config.yaml
targets: ["voice"]
num_classes: 2
embedding_dim: 128
norm: "batchnorm"
wave_channels: 64
am_softmax_scale: 30
muon_scale: "match_rms_adamw"
orthogonalizer: "polar_express"
gradient_centralization: true
weight_decay: 0.2
Rows from block 2 of a small audio embedding model, named by matrix and row number. Each number is 128 + 24 x the weight over its row's rms, rounded and kept within 0 to 255. All counts start at 0. Numbers have three digits each. After the name is the row's rms in percent of the matrix's.
After each channel's rows are labels from the 100 clips, of 14976, where the channel reaches its highest value: "top examples" is what is common among them; "loudest" is the band of the loudest frequency at the time of the peak. Only what is clearly more common there than usual is listed. The data: read English sentences (LibriTTS-R). In brackets: how many of the 100, against the usual share in percent.
# c30: last pointwise conv (model.blocks.2.c3.0.weight, 320x320x1), inputs 162-215

c30.182 108:160109163124101134085069137160167161113149111134162116111152132130118144119153115131100112114129156138110118140137128129142124111058121113085079134128103119117151
top examples: voice: male (99 vs 48.2)
loudest: 4000 to 8000 Hz (71 vs 5.7); 2000 to 4000 Hz (29 vs 2.7)

c30.80 095:094120141121116144141098086112113071133114146090093131154139137161167104107118119156135129120101152097131142143120121146148135150130134125112135123137124159165100
top examples: voice: male (98 vs 48.2)
loudest: 4000 to 8000 Hz (57 vs 5.7); 2000 to 4000 Hz (38 vs 2.7)

c30.211 099:142148109128160116146152145135120111142185112138120165132105097119133162168087166130150165149089100078129100108142138129116088160173131130125124149154119121130161
top examples: voice: male (87 vs 48.2)
loudest: 4000 to 8000 Hz (59 vs 5.7); 2000 to 4000 Hz (29 vs 2.7)

c30.249 098:073114123119148104111101120125134095097122110132146129144148138158099143124138095145119144147111141126136136114151166116130139145168120138126124104130128131190093
top examples: voice: male (100 vs 48.2)
loudest: 4000 to 8000 Hz (61 vs 5.7); 2000 to 4000 Hz (38 vs 2.7)

c30.204 100:129141134134118113140159130103123129123151087130142129114134088173121111155148143141127154121131078143146114098133133082123142136152143128088108082137149141119142
top examples: voice: male (100 vs 48.2)
loudest: 4000 to 8000 Hz (59 vs 5.7); 2000 to 4000 Hz (41 vs 2.7)

c30.140 103:165118156109116174159102088149147162123145107136148100170125099169109129145102138170128133118135119162135143124160123150113131153154147157173093110161100129124109
top examples: voice: female (98 vs 51.8)
loudest: 500 to 1000 Hz (35 vs 6.7); 2000 to 4000 Hz (25 vs 2.7)

c30.285 097:156095131138135134189126138173159159103102120118107118149144129097117125159137097110137103119120133130158066159134145127156111191131116141135152087113155126121108
top examples: voice: female (99 vs 51.8)
loudest: 500 to 1000 Hz (55 vs 6.7); 1000 to 2000 Hz (27 vs 2.4)

c30.55 092:129104139125143139136151169104085131111101121110186138122172159118170158166102124113146130138103119124099120128075140160156099143108165122136108158127140155120149
top examples: voice: female (97 vs 51.8)
loudest: 500 to 1000 Hz (46 vs 6.7); 1000 to 2000 Hz (28 vs 2.4)

c30.159 103:109127145159122138131132123142189126150172101133152131152125134125164105143166104121133118112129141095101107124145139097119072120148108101126133145146156155149168
top examples: voice: female (98 vs 51.8)
loudest: 4000 to 8000 Hz (29 vs 5.7); 500 to 1000 Hz (26 vs 6.7)

c30.242 104:090165145108117154159136150108114075120143112108156136149138104146122157092117120147131131120132140132109088132134118146107134162118121161122143091135199154112105
top examples: voice: female (95 vs 51.8)
loudest: 1000 to 2000 Hz (42 vs 2.4); 500 to 1000 Hz (32 vs 6.7)

c30.150 095:140109076120118133129178136134107090143096110139116132156118090138113139176149097107131088129111148135104155113136138133103156099094105158114174114116145165136093
top examples: voice: male (80 vs 48.2)
loudest: 4000 to 8000 Hz (36 vs 5.7)

c30.297 102:150121139138136093114123097149106082102158109138101130085103116081135092086157125143138129129095112148099119153135079105120137101153172117104106136141124129095138
top examples: voice: male (100 vs 48.2)
loudest: 4000 to 8000 Hz (59 vs 5.7); 2000 to 4000 Hz (41 vs 2.7)

c30.90 101:183122104169102103127107142145076148121126142142103121169126160114169162099129107161112100112107169154112132141116076111122134145115141149127122146091127134122150
top examples: voice: female (93 vs 51.8)
loudest: 500 to 1000 Hz (54 vs 6.7)

c30.210 113:141167125184115145138128178149147085127172108147109126154145121129112100145131169121152123123144118129155106148143154071086120123132130107148138122146100187144137
top examples: voice: female (96 vs 51.8)
loudest: 500 to 1000 Hz (44 vs 6.7)

c30.103 098:116150143106058106121156114117120066108125148120145146149170103129137119116079114151109164112136135104142130156116115102137100131134161126144107140089125098145146
top examples: voice: male (88 vs 48.2)
loudest: 4000 to 8000 Hz (60 vs 5.7)

c30.118 100:118162101140119115128170160162142152159126143140092098107160111142135106112150165134110099140115150150130118106128148123115154130144137129132124131116122180147125
top examples: voice: female (99 vs 51.8)
loudest: 500 to 1000 Hz (52 vs 6.7); 1000 to 2000 Hz (31 vs 2.4)

c30.93 098:105123170134120116146155152137129169096119081170115126101170137134115101100136172150147112068118099142111128151152114116093103110114084115160150126118153119125137
top examples: voice: female (97 vs 51.8)
loudest: 4000 to 8000 Hz (50 vs 5.7); 2000 to 4000 Hz (26 vs 2.7)

c30.50 101:105137128103159085143074146145115105165124116132118099080102136158110112130114147140148162151140144125131111132146156080121138148139145147131136132130132159136159
top examples: voice: male (100 vs 48.2)
loudest: 4000 to 8000 Hz (68 vs 5.7); 2000 to 4000 Hz (32 vs 2.7)

c30.17 105:176138149088133150126139134127118168139172150135094135109108184127119132143143152135153149130131133145071140102138130129103127149158143119134157109091142106091174
top examples: voice: female (97 vs 51.8)
loudest: 4000 to 8000 Hz (60 vs 5.7)

c30.28 102:123108136143161140122134099159116137122153118092173120133116114131116126137087177134108102142149124097091125115111126076102103120135097170087114119134124139095168
top examples: voice: female (97 vs 51.8)
loudest: 4000 to 8000 Hz (49 vs 5.7)

c30.221 102:137136163110144148114117136159099113131122128133116111156109115086177128145153156139136122147089140123131099137106113095143098125098146145150120147114138119111132
top examples: voice: male (95 vs 48.2)
loudest: 4000 to 8000 Hz (72 vs 5.7)

c30.217 099:136166125121113127097149130123098132147120130146127110146144158126129135095141128095161108139125107109097098143154109089121124166128161080112130152116129100096139
top examples: voice: female (97 vs 51.8)
loudest: 4000 to 8000 Hz (49 vs 5.7); 2000 to 4000 Hz (28 vs 2.7)