config.toml
dataset = "read English sentences (LibriTTS-R)"
input = "waveform_16khz"
arch = "ecapa_tdnn"
hidden_act = "gelu"
learning_rate = 0.0019
final_lr_fraction = 0.01
Rows from block 12 of a small audio embedding model, named by matrix and row number. Each number is 200 + 20 x the weight over its row's rms, rounded and kept within 0 to 999. All counts start at 0. After the name is the row's rms in percent of the matrix's.
Before each channel's rows are labels from the 100 clips, of 14976, where the channel reaches its highest value: "responds to" is what is common among them. Only what is clearly more common there than usual is listed. The data: read English sentences (LibriTTS-R). In brackets: how many of the 100.
# c30: last pointwise conv (model.blocks.12.c3.0.weight, 320x320x1), inputs 240-319

responds to: voice: female (97)
c30.187,096,169,218,189,197,200,188,203,189,193,212,192,185,170,171,177,201,188,208,208,236,229,224,171,201,186,210,234,215,215,158,220,213,213,187,208,206,201,255,233,198,210,190,212,206,187,162,149,196,199,219,215,156,189,188,222,158,202,203,199,165,187,229,200,177,176,180,228,196,205,213,192,192,214,211,188,180,207,178,232,184

responds to: voice: male (100)
c30.234,090,182,184,191,212,191,187,193,159,244,191,222,175,209,175,184,197,178,218,198,210,210,189,153,196,199,197,219,210,201,181,202,173,214,190,186,195,226,181,214,213,217,219,215,160,191,185,183,195,229,156,192,194,163,197,219,195,190,214,192,184,150,189,177,189,186,214,217,182,203,203,193,193,224,190,196,186,205,214,185,175

responds to: voice: male (100)
c30.125,104,209,167,183,216,176,173,192,156,198,227,200,155,223,224,181,232,243,211,160,188,192,165,191,191,175,198,200,167,191,240,226,211,193,217,231,199,242,200,219,256,188,155,200,164,207,191,188,195,175,212,243,192,200,208,198,237,213,225,202,212,196,198,214,226,246,223,196,219,183,202,197,149,186,209,193,225,151,226,208,204

responds to: voice: female (100)
c30.36,099,167,208,226,205,228,189,191,220,175,206,214,176,208,165,202,174,171,206,221,212,182,216,181,214,229,218,219,215,204,199,197,205,241,199,193,201,219,197,171,227,252,200,208,179,196,197,211,206,211,197,183,153,199,157,201,201,224,161,206,213,195,244,161,225,223,164,190,226,189,179,206,216,198,185,196,207,200,215,252,199

responds to: voice: female (95)
c30.278,103,177,201,181,212,258,214,191,223,212,223,194,201,201,203,195,179,241,210,244,204,196,168,217,217,204,197,198,204,214,152,169,215,203,200,216,220,206,202,191,215,187,230,192,199,238,192,178,207,213,190,182,192,206,199,170,226,197,199,178,219,213,194,166,213,186,188,224,189,196,223,203,207,206,209,180,213,207,173,176,218

responds to: voice: female (100)
c30.258,099,207,220,222,211,202,205,153,151,189,210,232,203,225,175,230,181,211,181,174,163,209,201,170,233,215,184,187,195,216,224,210,186,209,159,198,196,184,239,182,186,226,164,223,206,230,218,177,239,229,230,206,215,185,185,173,160,192,192,180,199,220,160,196,197,213,192,205,194,196,195,165,200,210,234,189,179,167,186,177,178

responds to: voice: female (100)
c30.19,104,267,170,216,176,221,206,183,200,196,208,174,200,215,234,190,199,198,179,195,187,183,225,177,217,204,213,206,220,206,141,200,201,184,199,173,212,194,210,215,161,214,207,180,165,196,157,176,191,193,216,220,214,220,186,202,176,201,227,204,230,181,159,230,197,175,204,204,198,212,176,191,228,147,220,204,198,181,176,226,206

responds to: voice: female (100)
c30.179,102,205,161,214,218,238,182,168,205,223,204,159,198,197,204,213,221,223,158,221,185,210,159,205,230,199,210,197,189,200,217,207,192,207,198,208,198,181,211,177,210,197,209,203,196,177,209,177,199,203,234,182,208,210,208,204,205,210,192,169,228,188,198,205,197,171,212,196,204,223,220,191,144,221,179,199,227,197,215,203,189

responds to: voice: male (100)
c30.262,100,194,193,191,183,187,183,176,206,207,191,207,198,178,213,177,238,195,211,210,184,200,209,181,215,227,224,207,206,173,195,166,195,158,214,184,175,209,187,222,199,209,211,199,212,220,201,225,204,213,173,165,211,192,194,165,213,180,194,181,201,190,188,193,190,254,174,194,186,194,179,232,211,204,242,231,243,221,215,168,224

responds to: voice: female (99)
c30.83,100,178,187,166,205,193,192,185,181,256,220,180,196,178,197,187,191,194,220,217,193,171,198,211,167,185,207,202,227,175,221,206,161,198,202,204,184,224,186,211,158,207,185,232,180,173,195,189,238,195,230,205,167,204,181,175,174,204,217,184,225,194,205,218,186,203,205,180,176,194,213,234,200,223,206,188,173,172,202,184,213

responds to: voice: female (99)
c30.64,099,192,209,232,202,206,217,212,193,202,202,221,188,209,222,229,212,231,198,212,211,194,210,226,198,193,204,226,235,227,208,199,208,204,182,178,194,194,261,211,181,190,214,171,210,199,205,213,213,156,196,203,184,232,229,186,177,182,204,197,198,195,159,185,218,237,219,158,195,205,202,191,231,195,158,209,177,201,207,215,181

responds to: voice: female (99)
c30.47,103,182,208,205,181,184,193,221,238,193,203,213,237,190,207,178,179,208,170,167,174,183,164,190,212,235,209,163,228,213,210,181,227,186,191,170,194,210,189,215,162,192,187,210,190,206,208,172,204,206,176,185,214,202,209,185,204,209,231,222,196,199,228,146,218,237,207,173,200,235,228,173,175,205,210,221,194,213,211,215,192

responds to: voice: male (100)
c30.150,101,203,232,147,179,187,209,188,194,226,217,196,202,194,216,219,227,198,199,218,159,205,248,181,214,201,203,207,189,200,199,219,197,226,207,202,187,188,204,229,194,207,233,202,247,202,190,197,161,184,176,201,205,219,219,185,195,187,209,226,191,170,189,223,221,211,195,187,185,211,191,203,189,221,201,239,180,180,253,201,229

responds to: voice: male (100)
c30.134,103,198,170,199,243,196,227,195,207,240,185,210,183,193,197,196,192,171,192,220,190,206,206,208,176,181,205,197,210,195,225,180,197,242,217,240,187,209,179,193,208,198,169,201,223,228,176,222,202,205,195,203,180,203,152,173,193,175,221,208,196,166,208,197,214,206,182,171,164,181,205,221,208,201,193,209,208,214,191,167,193

responds to: voice: male (89)
c30.276,097,216,186,193,180,211,165,213,228,214,215,225,227,187,184,200,164,193,176,198,182,183,219,155,230,186,212,209,207,215,174,180,200,233,214,174,208,174,202,177,153,197,229,198,176,197,205,144,191,190,179,192,162,192,193,207,236,189,231,222,194,191,193,197,219,213,228,202,223,235,191,219,177,185,213,160,228,176,193,183,214

responds to: voice: male (100)
c30.96,100,185,184,192,205,212,195,186,195,188,183,203,193,192,196,221,240,214,229,244,195,212,202,218,179,225,184,205,172,185,213,204,214,199,201,232,193,186,193,236,172,178,161,221,243,222,218,189,169,195,189,192,182,236,194,229,192,223,227,243,187,165,214,172,250,219,180,176,203,223,194,206,195,185,229,210,206,190,216,183,194

responds to: voice: female (99)
c30.84,099,175,211,162,217,189,191,224,176,201,211,193,195,193,170,203,147,178,175,196,186,204,187,204,176,215,210,202,187,178,194,192,188,221,203,205,191,224,209,244,201,206,174,202,180,208,185,208,201,165,216,224,160,205,179,190,197,181,222,209,227,172,172,237,187,191,176,183,184,179,196,224,186,212,213,192,235,188,179,205,190

responds to: voice: female (99)
c30.133,097,190,192,183,207,216,209,236,212,216,222,208,185,165,171,175,228,202,179,173,236,181,190,201,212,209,211,212,210,217,174,212,204,193,208,189,196,205,159,188,202,253,215,187,191,221,181,211,194,236,206,222,194,215,179,222,187,187,187,183,227,244,207,225,186,196,184,196,179,198,209,210,190,191,197,204,254,193,198,202,185

responds to: voice: female (100)
c30.139,102,214,209,214,204,171,170,198,203,184,197,182,234,190,186,246,222,183,216,210,203,201,162,195,230,180,203,155,166,220,223,187,215,189,231,205,167,226,217,215,186,199,214,215,214,192,209,239,183,217,204,240,195,212,220,182,150,195,198,209,165,211,215,164,188,193,206,190,198,156,226,181,186,233,185,197,225,235,211,210,199

responds to: voice: female (88)
c30.266,102,190,202,203,164,235,198,208,198,238,194,183,208,226,202,191,200,195,209,228,188,197,195,193,204,203,211,165,206,191,196,166,168,222,206,195,192,186,187,192,213,175,227,155,208,189,184,250,186,202,187,186,198,211,256,227,198,212,179,179,233,183,206,208,191,168,176,204,208,201,196,183,219,249,221,205,209,177,168,187,197

responds to: voice: female (100)
c30.311,105,161,193,221,192,215,219,153,206,197,180,181,173,224,172,223,222,199,160,173,208,205,198,191,202,206,168,170,206,212,244,186,220,186,203,179,203,198,225,223,221,186,197,219,202,182,187,169,215,170,206,217,221,211,197,210,190,216,230,223,158,186,180,173,217,195,200,196,217,204,148,176,175,207,238,184,193,202,214,215,202

responds to: voice: female (99)
c30.154,098,206,239,171,191,185,220,223,216,189,232,182,186,199,197,211,209,188,185,178,172,216,214,179,186,216,175,234,191,228,187,219,248,198,180,179,188,194,229,188,207,220,214,197,196,205,175,198,219,220,199,186,183,217,208,193,194,173,195,171,166,224,227,202,234,213,175,179,196,202,233,216,197,218,221,190,194,215,151,196,203

responds to: voice: female (100)
c30.158,096,186,210,197,220,193,204,243,216,210,176,185,210,223,203,227,210,200,202,151,181,182,156,200,182,190,186,195,233,208,175,220,199,193,197,191,184,210,202,219,204,183,220,204,232,200,174,212,226,168,217,187,169,179,210,196,165,196,188,174,202,209,245,199,201,199,200,173,219,194,222,191,189,223,235,174,176,219,173,225,203

responds to: voice: female (100)
c30.214,100,211,230,187,179,191,184,223,178,170,196,199,215,176,196,212,214,216,241,204,252,198,208,148,204,198,172,225,198,216,208,210,162,220,188,184,210,210,225,200,217,216,173,196,196,215,225,195,193,188,194,191,177,174,175,193,223,199,180,222,198,182,203,219,173,188,183,205,219,209,189,237,220,204,201,186,188,174,211,183,198

responds to: voice: male (99)
c30.190,099,185,174,230,209,189,180,208,208,207,223,152,203,211,219,167,220,180,235,220,172,205,169,226,183,190,212,195,197,204,198,198,224,237,218,182,187,226,184,226,184,189,191,197,198,210,228,278,197,255,191,192,201,212,185,213,195,202,168,205,221,183,205,208,203,183,193,175,173,150,209,219,218,203,178,207,215,204,209,227,214

responds to: voice: female (88)
c30.228,101,181,183,186,173,169,202,188,179,203,205,244,206,161,183,209,194,179,218,235,191,204,206,214,203,184,221,197,230,210,196,169,213,206,212,154,188,187,193,207,230,208,194,173,189,200,239,193,176,223,217,194,187,205,189,158,167,220,214,216,185,203,188,238,188,161,206,213,191,183,198,181,206,226,197,190,170,212,217,205,195

responds to: voice: male (86)
c30.124,093,196,182,216,204,223,184,196,208,199,201,212,197,225,200,203,199,238,204,192,170,174,208,210,206,194,206,177,217,226,199,196,177,226,206,168,209,237,185,200,189,217,223,212,191,186,222,196,198,180,233,180,192,217,228,233,220,235,188,196,182,193,214,212,153,211,226,191,220,192,194,236,203,194,188,199,203,175,260,228,209

responds to: voice: female (100)
c30.169,101,215,192,205,189,188,204,203,205,188,205,181,200,212,198,193,146,175,241,234,191,215,256,194,194,204,181,199,214,160,218,218,194,167,225,143,203,198,236,209,193,194,224,190,202,191,181,200,169,190,201,170,202,205,219,210,209,241,213,207,195,167,223,208,229,224,217,197,187,198,206,206,199,203,174,199,196,211,198,215,198

responds to: voice: female (99)
c30.280,103,178,188,208,204,172,189,190,204,173,173,192,220,185,217,167,169,214,205,222,181,218,180,211,209,198,219,195,218,226,185,196,195,203,203,150,185,170,252,190,234,190,187,214,182,198,182,219,218,177,199,229,178,174,201,219,210,209,194,191,206,185,227,210,213,171,193,214,230,176,189,223,216,219,181,213,215,256,191,194,164

responds to: voice: female (99)
c30.173,105,205,221,235,243,201,225,222,218,211,177,201,171,188,186,173,210,215,198,202,194,192,199,218,186,179,197,198,186,184,174,195,194,209,215,186,169,204,237,216,248,198,189,176,184,199,190,203,176,204,208,194,206,154,200,215,180,174,171,232,190,210,190,181,185,152,217,165,178,209,185,199,184,202,226,245,208,228,167,201,234

responds to: voice: female (100)
c30.26,102,183,209,235,196,197,189,181,181,224,211,199,263,199,175,211,200,206,181,192,186,175,233,227,228,212,189,217,192,219,192,168,205,222,222,180,214,168,213,188,193,196,222,181,181,230,187,208,219,189,225,231,195,213,201,209,187,190,190,230,217,188,240,160,210,199,181,191,210,197,208,204,199,220,188,211,209,196,187,221,164

responds to: voice: male (100)
c30.207,098,223,188,186,225,206,206,229,187,171,228,199,184,214,192,208,172,199,202,184,188,195,180,178,158,210,203,172,223,201,210,185,169,199,208,206,240,190,217,194,163,179,219,171,194,173,206,212,205,175,231,213,165,200,177,210,208,188,204,181,170,208,169,204,211,236,225,177,200,218,234,206,217,229,192,187,214,229,189,217,189

responds to: voice: female (86)
c30.220,101,193,196,179,173,217,162,198,212,214,189,192,206,174,167,182,198,223,197,226,172,238,209,191,163,204,223,210,233,171,180,215,163,188,210,210,200,168,159,241,177,205,216,210,191,181,207,214,245,174,192,221,170,199,201,246,193,173,188,168,207,178,190,184,187,188,252,187,131,232,195,192,203,239,229,215,209,200,180,166,198

responds to: voice: female (99)
c30.4,095,168,213,190,186,176,200,153,231,202,169,239,217,200,208,215,206,196,219,191,194,183,210,196,240,219,209,216,177,212,202,176,153,199,170,195,182,206,231,212,242,192,210,199,204,176,218,204,232,179,231,175,199,194,220,184,210,230,223,175,183,210,200,200,178,222,184,218,200,189,199,203,166,174,206,216,177,194,178,178,213

responds to: voice: female (100)
c30.294,095,222,158,207,206,212,184,197,205,223,231,167,183,176,202,172,204,149,196,177,215,227,221,212,241,219,224,197,190,238,182,222,218,179,208,214,183,194,209,199,171,234,236,212,192,225,221,208,194,202,190,204,180,188,207,222,210,205,207,241,179,211,165,184,228,170,203,224,199,187,205,168,205,201,215,171,179,202,176,207,179

responds to: voice: male (89)
c30.160,107,228,190,186,179,208,214,202,192,173,177,177,206,176,188,193,193,202,187,205,214,202,204,206,193,207,193,256,197,218,184,205,201,190,204,164,218,195,206,201,191,198,167,202,197,176,240,213,145,232,184,220,223,205,219,171,190,196,212,196,205,198,193,230,200,207,203,185,188,160,211,205,215,181,179,202,193,197,197,178,188

responds to: voice: female (100)
c30.97,099,174,192,180,171,185,195,215,186,166,207,192,217,176,225,215,208,226,229,176,201,205,219,198,227,209,216,195,189,212,201,181,211,211,200,206,212,198,186,215,198,152,196,187,223,212,209,210,181,232,216,195,208,200,208,208,175,211,215,212,216,209,219,190,160,184,208,200,241,208,200,163,166,221,182,230,224,231,182,179,212

responds to: voice: female (100)
c30.12,092,194,177,172,208,177,175,206,211,200,213,189,197,212,231,180,207,196,203,223,223,176,201,202,164,188,209,232,210,205,149,208,194,225,189,204,205,236,207,221,194,203,172,189,201,223,212,218,225,200,254,205,203,235,180,195,191,220,215,197,229,187,164,214,185,148,209,196,211,195,213,182,223,243,198,207,193,178,198,175,218

responds to: voice: male (100)
c30.112,099,186,206,211,177,202,206,207,190,179,205,187,178,219,147,215,210,212,208,196,220,191,168,207,229,214,202,181,211,187,190,167,169,176,208,214,228,208,160,230,220,210,184,180,196,181,261,203,225,216,170,199,167,191,191,197,211,214,201,220,177,217,226,211,189,197,225,197,187,216,187,212,194,203,228,237,155,191,181,168,205

responds to: voice: female (99)
c30.51,097,207,217,173,167,188,211,196,227,219,212,208,203,234,163,213,201,226,228,238,197,212,211,239,217,201,205,177,207,214,181,213,222,195,206,203,205,199,200,183,168,209,176,239,217,216,243,231,229,196,152,210,172,225,203,204,203,201,191,198,207,228,162,203,172,216,168,240,189,197,216,205,229,219,214,209,167,179,227,219,191

responds to: voice: male (93)
c30.78,101,204,186,205,204,225,191,182,188,225,201,238,203,234,207,206,206,172,210,233,205,215,191,190,236,219,163,191,183,171,187,176,164,205,192,183,172,199,203,197,174,220,173,174,237,217,169,194,193,180,211,219,196,178,174,191,212,216,199,223,216,211,202,212,208,239,210,159,224,159,203,218,197,185,244,212,165,192,188,181,215

responds to: voice: female (98)
c30.145,101,222,187,193,207,199,217,232,197,206,208,212,193,148,193,192,182,199,198,202,182,201,185,185,176,191,202,228,165,179,204,225,219,199,203,189,185,209,189,195,176,189,195,158,182,230,224,183,203,168,219,203,212,210,207,235,210,218,192,180,184,218,181,212,178,220,220,151,194,178,176,191,198,171,194,191,195,198,170,225,247

responds to: voice: male (100)
c30.283,096,198,187,228,214,276,225,227,201,223,185,204,205,159,212,192,182,202,196,209,194,214,233,243,173,189,220,182,210,224,196,205,222,171,203,196,227,196,144,160,187,189,214,218,211,206,187,158,166,202,191,172,225,179,231,195,197,192,201,202,191,198,232,182,195,222,191,209,192,209,179,221,194,199,146,204,185,225,173,220,219

responds to: voice: female (78)
c30.130,098,237,207,189,187,190,191,211,226,192,174,152,184,207,232,195,171,165,156,202,218,218,217,192,215,209,245,193,225,200,220,207,186,183,181,216,186,185,192,215,236,217,160,213,226,221,198,185,185,188,223,169,201,167,147,182,186,179,165,206,214,209,183,185,191,195,197,206,158,157,193,203,203,187,190,228,215,183,199,195,219

responds to: voice: female (98)
c30.168,105,197,181,208,238,192,197,186,193,200,212,168,172,195,223,197,190,204,185,226,199,194,195,180,174,236,222,190,200,213,194,207,208,193,227,192,151,196,209,201,180,165,203,222,185,172,159,236,177,208,202,210,212,177,189,207,154,144,207,210,191,248,189,173,230,206,232,204,192,192,173,180,199,201,188,185,195,233,252,174,237

responds to: voice: male (100)
c30.79,098,225,151,178,182,195,198,203,154,209,176,184,174,177,204,197,222,186,198,187,191,216,200,223,190,201,180,257,191,212,239,173,187,207,183,203,181,212,194,191,174,202,220,221,226,183,188,207,203,198,186,162,193,196,202,191,202,229,201,235,176,192,172,193,209,177,230,199,196,187,213,233,214,161,207,219,173,234,222,186,220

responds to: voice: female (99)
c30.126,105,190,219,183,211,205,202,221,186,190,213,205,204,215,213,220,227,193,214,195,180,239,181,178,211,217,214,209,213,198,219,173,217,204,187,184,179,226,197,176,172,206,186,210,201,188,176,205,189,173,169,172,207,192,239,215,173,224,197,208,217,175,198,181,203,174,199,168,198,193,201,177,213,235,176,229,184,214,183,206,209

responds to: voice: male (100)
c30.6,100,230,216,191,173,192,166,224,181,158,175,171,220,231,208,193,206,187,244,204,150,207,171,250,160,224,216,174,183,167,200,220,183,195,211,206,246,186,201,187,209,216,227,206,210,163,189,163,216,204,200,194,195,223,214,189,227,207,192,207,212,204,202,197,210,198,205,221,226,193,193,194,160,207,225,164,204,189,179,222,200

responds to: voice: female (98)
c30.69,097,200,189,234,202,220,181,201,202,132,224,222,195,178,215,184,200,180,224,211,204,196,194,213,219,178,210,222,176,198,205,175,211,208,211,214,206,158,208,197,219,190,230,217,220,201,192,189,173,198,213,197,204,207,191,196,220,233,230,184,232,169,192,119,186,227,224,216,181,204,186,187,196,206,202,230,209,191,199,221,179

responds to: voice: female (100)
c30.68,100,181,192,225,149,191,216,206,174,197,223,201,180,193,197,207,224,229,213,203,164,212,257,233,194,179,199,213,191,185,242,200,211,186,194,203,223,164,184,184,201,200,200,227,195,192,226,175,208,186,202,204,182,210,191,241,233,183,201,251,166,172,224,229,213,188,202,169,189,172,199,203,198,177,211,206,200,257,174,205,221

responds to: voice: female (100)
c30.279,099,232,150,189,191,209,213,224,191,151,198,193,210,195,204,210,213,230,225,189,192,187,210,187,204,214,211,241,188,207,184,163,181,195,176,210,217,196,215,219,194,199,168,263,229,210,209,226,243,186,226,187,190,198,197,181,205,225,220,239,203,225,223,166,161,186,224,218,216,177,242,207,193,214,199,203,204,177,185,197,207

responds to: voice: female (98)
c30.49,097,207,177,216,199,226,201,175,164,229,208,212,185,220,213,178,183,203,174,209,185,193,177,213,167,202,187,165,191,176,212,194,215,185,202,200,208,179,225,218,218,215,190,197,220,180,200,212,207,214,224,214,171,193,174,191,202,181,243,190,234,191,206,197,223,182,183,201,180,182,204,222,205,208,171,202,237,174,236,218,196

responds to: voice: female (100)
c30.209,092,225,213,208,197,196,163,175,182,207,184,177,179,202,203,217,156,195,173,208,214,201,177,223,216,193,208,218,195,201,197,189,233,213,207,182,164,198,181,224,209,228,196,175,202,193,230,166,191,230,178,199,187,192,200,198,205,205,220,205,188,228,174,166,196,212,185,213,215,189,215,202,226,228,210,182,206,192,189,228,186

responds to: voice: female (99)
c30.186,099,217,233,186,166,196,195,176,249,193,142,204,191,199,202,232,191,169,187,205,195,220,212,169,201,191,184,209,179,209,217,206,197,204,166,189,191,203,230,173,203,152,208,234,191,210,196,211,211,204,223,223,191,202,244,159,202,183,216,183,190,168,175,197,186,197,198,219,230,214,193,201,224,219,204,185,195,198,224,208,228

responds to: voice: female (100)
c30.233,097,225,203,229,193,207,181,203,187,234,200,185,205,214,227,195,194,195,203,204,184,192,199,182,224,209,193,209,205,246,163,215,189,189,214,204,175,194,191,200,205,232,155,195,201,191,213,188,203,186,189,221,206,214,174,215,178,211,180,231,184,186,250,206,242,140,191,187,167,184,218,172,212,210,237,216,218,195,210,192,181

responds to: voice: female (100)
c30.255,102,195,199,210,187,153,180,186,192,199,228,228,193,205,152,172,180,233,201,171,204,222,221,195,202,190,189,192,236,187,227,227,186,190,190,218,204,192,188,185,214,201,242,234,196,203,232,212,214,226,222,219,201,200,192,207,188,212,212,212,183,222,188,212,205,186,180,138,216,219,177,247,194,203,194,194,194,202,234,204,181

responds to: voice: male (100)
c30.201,104,213,182,206,154,194,194,191,195,212,208,196,201,222,166,206,201,190,233,219,202,180,217,193,205,207,238,173,204,223,223,183,202,200,214,200,208,234,197,173,204,202,243,211,212,185,184,213,202,188,191,199,194,221,225,197,201,211,223,210,228,223,173,194,187,191,213,225,162,202,206,183,217,234,218,227,193,188,200,205,227

responds to: voice: male (100)
c30.261,104,199,177,217,202,189,203,203,178,184,203,211,227,202,205,206,206,199,169,204,173,191,198,190,174,212,220,191,194,187,204,182,184,183,183,194,232,196,216,201,184,197,185,196,208,197,218,197,198,187,185,190,247,177,171,187,224,188,221,224,225,225,200,199,217,232,201,197,225,224,223,193,188,184,224,197,179,227,196,177,198

responds to: voice: female (100)
c30.129,102,162,181,212,226,193,164,195,228,213,224,210,186,201,209,170,198,184,206,194,205,173,174,222,212,179,220,202,198,170,218,217,232,200,174,216,210,212,209,195,188,186,214,189,223,249,198,246,195,176,208,181,205,187,229,199,183,214,188,207,248,194,198,197,201,170,184,218,205,155,188,187,233,189,213,203,200,201,156,211,178

responds to: voice: female (99)
c30.70,098,208,199,202,233,144,177,196,224,188,195,176,203,203,232,185,195,167,184,179,206,207,210,190,214,184,198,178,203,181,186,160,242,171,223,213,190,236,172,240,210,216,219,212,191,193,190,193,164,220,202,220,217,213,197,207,233,148,208,206,191,219,229,181,205,165,187,178,195,189,202,183,213,194,213,184,193,199,214,220,207

responds to: voice: female (99)
c30.159,102,191,195,206,180,218,190,217,223,152,181,187,201,226,205,212,183,218,215,185,207,174,195,225,169,187,196,179,190,193,212,229,185,206,191,187,181,189,200,203,255,204,200,212,175,221,195,208,186,205,180,220,168,222,213,183,194,178,202,191,173,210,181,225,207,192,179,205,231,186,215,195,230,247,189,176,186,205,205,209,189

responds to: voice: female (100)
c30.114,097,189,239,228,207,198,211,222,177,223,194,193,205,223,202,191,176,203,241,186,180,214,199,176,217,186,184,223,230,213,192,220,204,206,233,235,200,223,205,219,210,184,194,196,241,193,182,211,192,189,252,214,245,201,201,197,173,194,237,194,208,199,197,196,215,196,206,172,224,215,181,229,175,194,178,214,182,195,238,155,206

responds to: voice: male (100)
c30.273,097,201,166,212,198,198,164,188,181,219,203,209,217,198,220,184,209,236,206,239,188,226,192,187,190,203,200,192,200,179,209,198,177,200,142,198,194,229,194,196,194,227,204,199,188,203,189,183,199,211,173,192,164,199,186,200,234,181,195,204,181,232,182,199,230,217,221,211,220,217,222,221,180,212,229,194,219,178,179,217,200

responds to: voice: male (100)
c30.232,100,183,209,235,190,201,206,227,220,205,184,190,163,197,210,220,208,212,206,219,191,190,198,194,181,204,200,207,198,211,196,173,175,180,221,197,172,214,215,211,189,179,192,212,178,189,229,170,244,214,192,191,252,228,174,212,208,186,187,197,184,175,184,215,221,193,196,181,181,210,183,200,195,213,176,208,216,185,234,178,211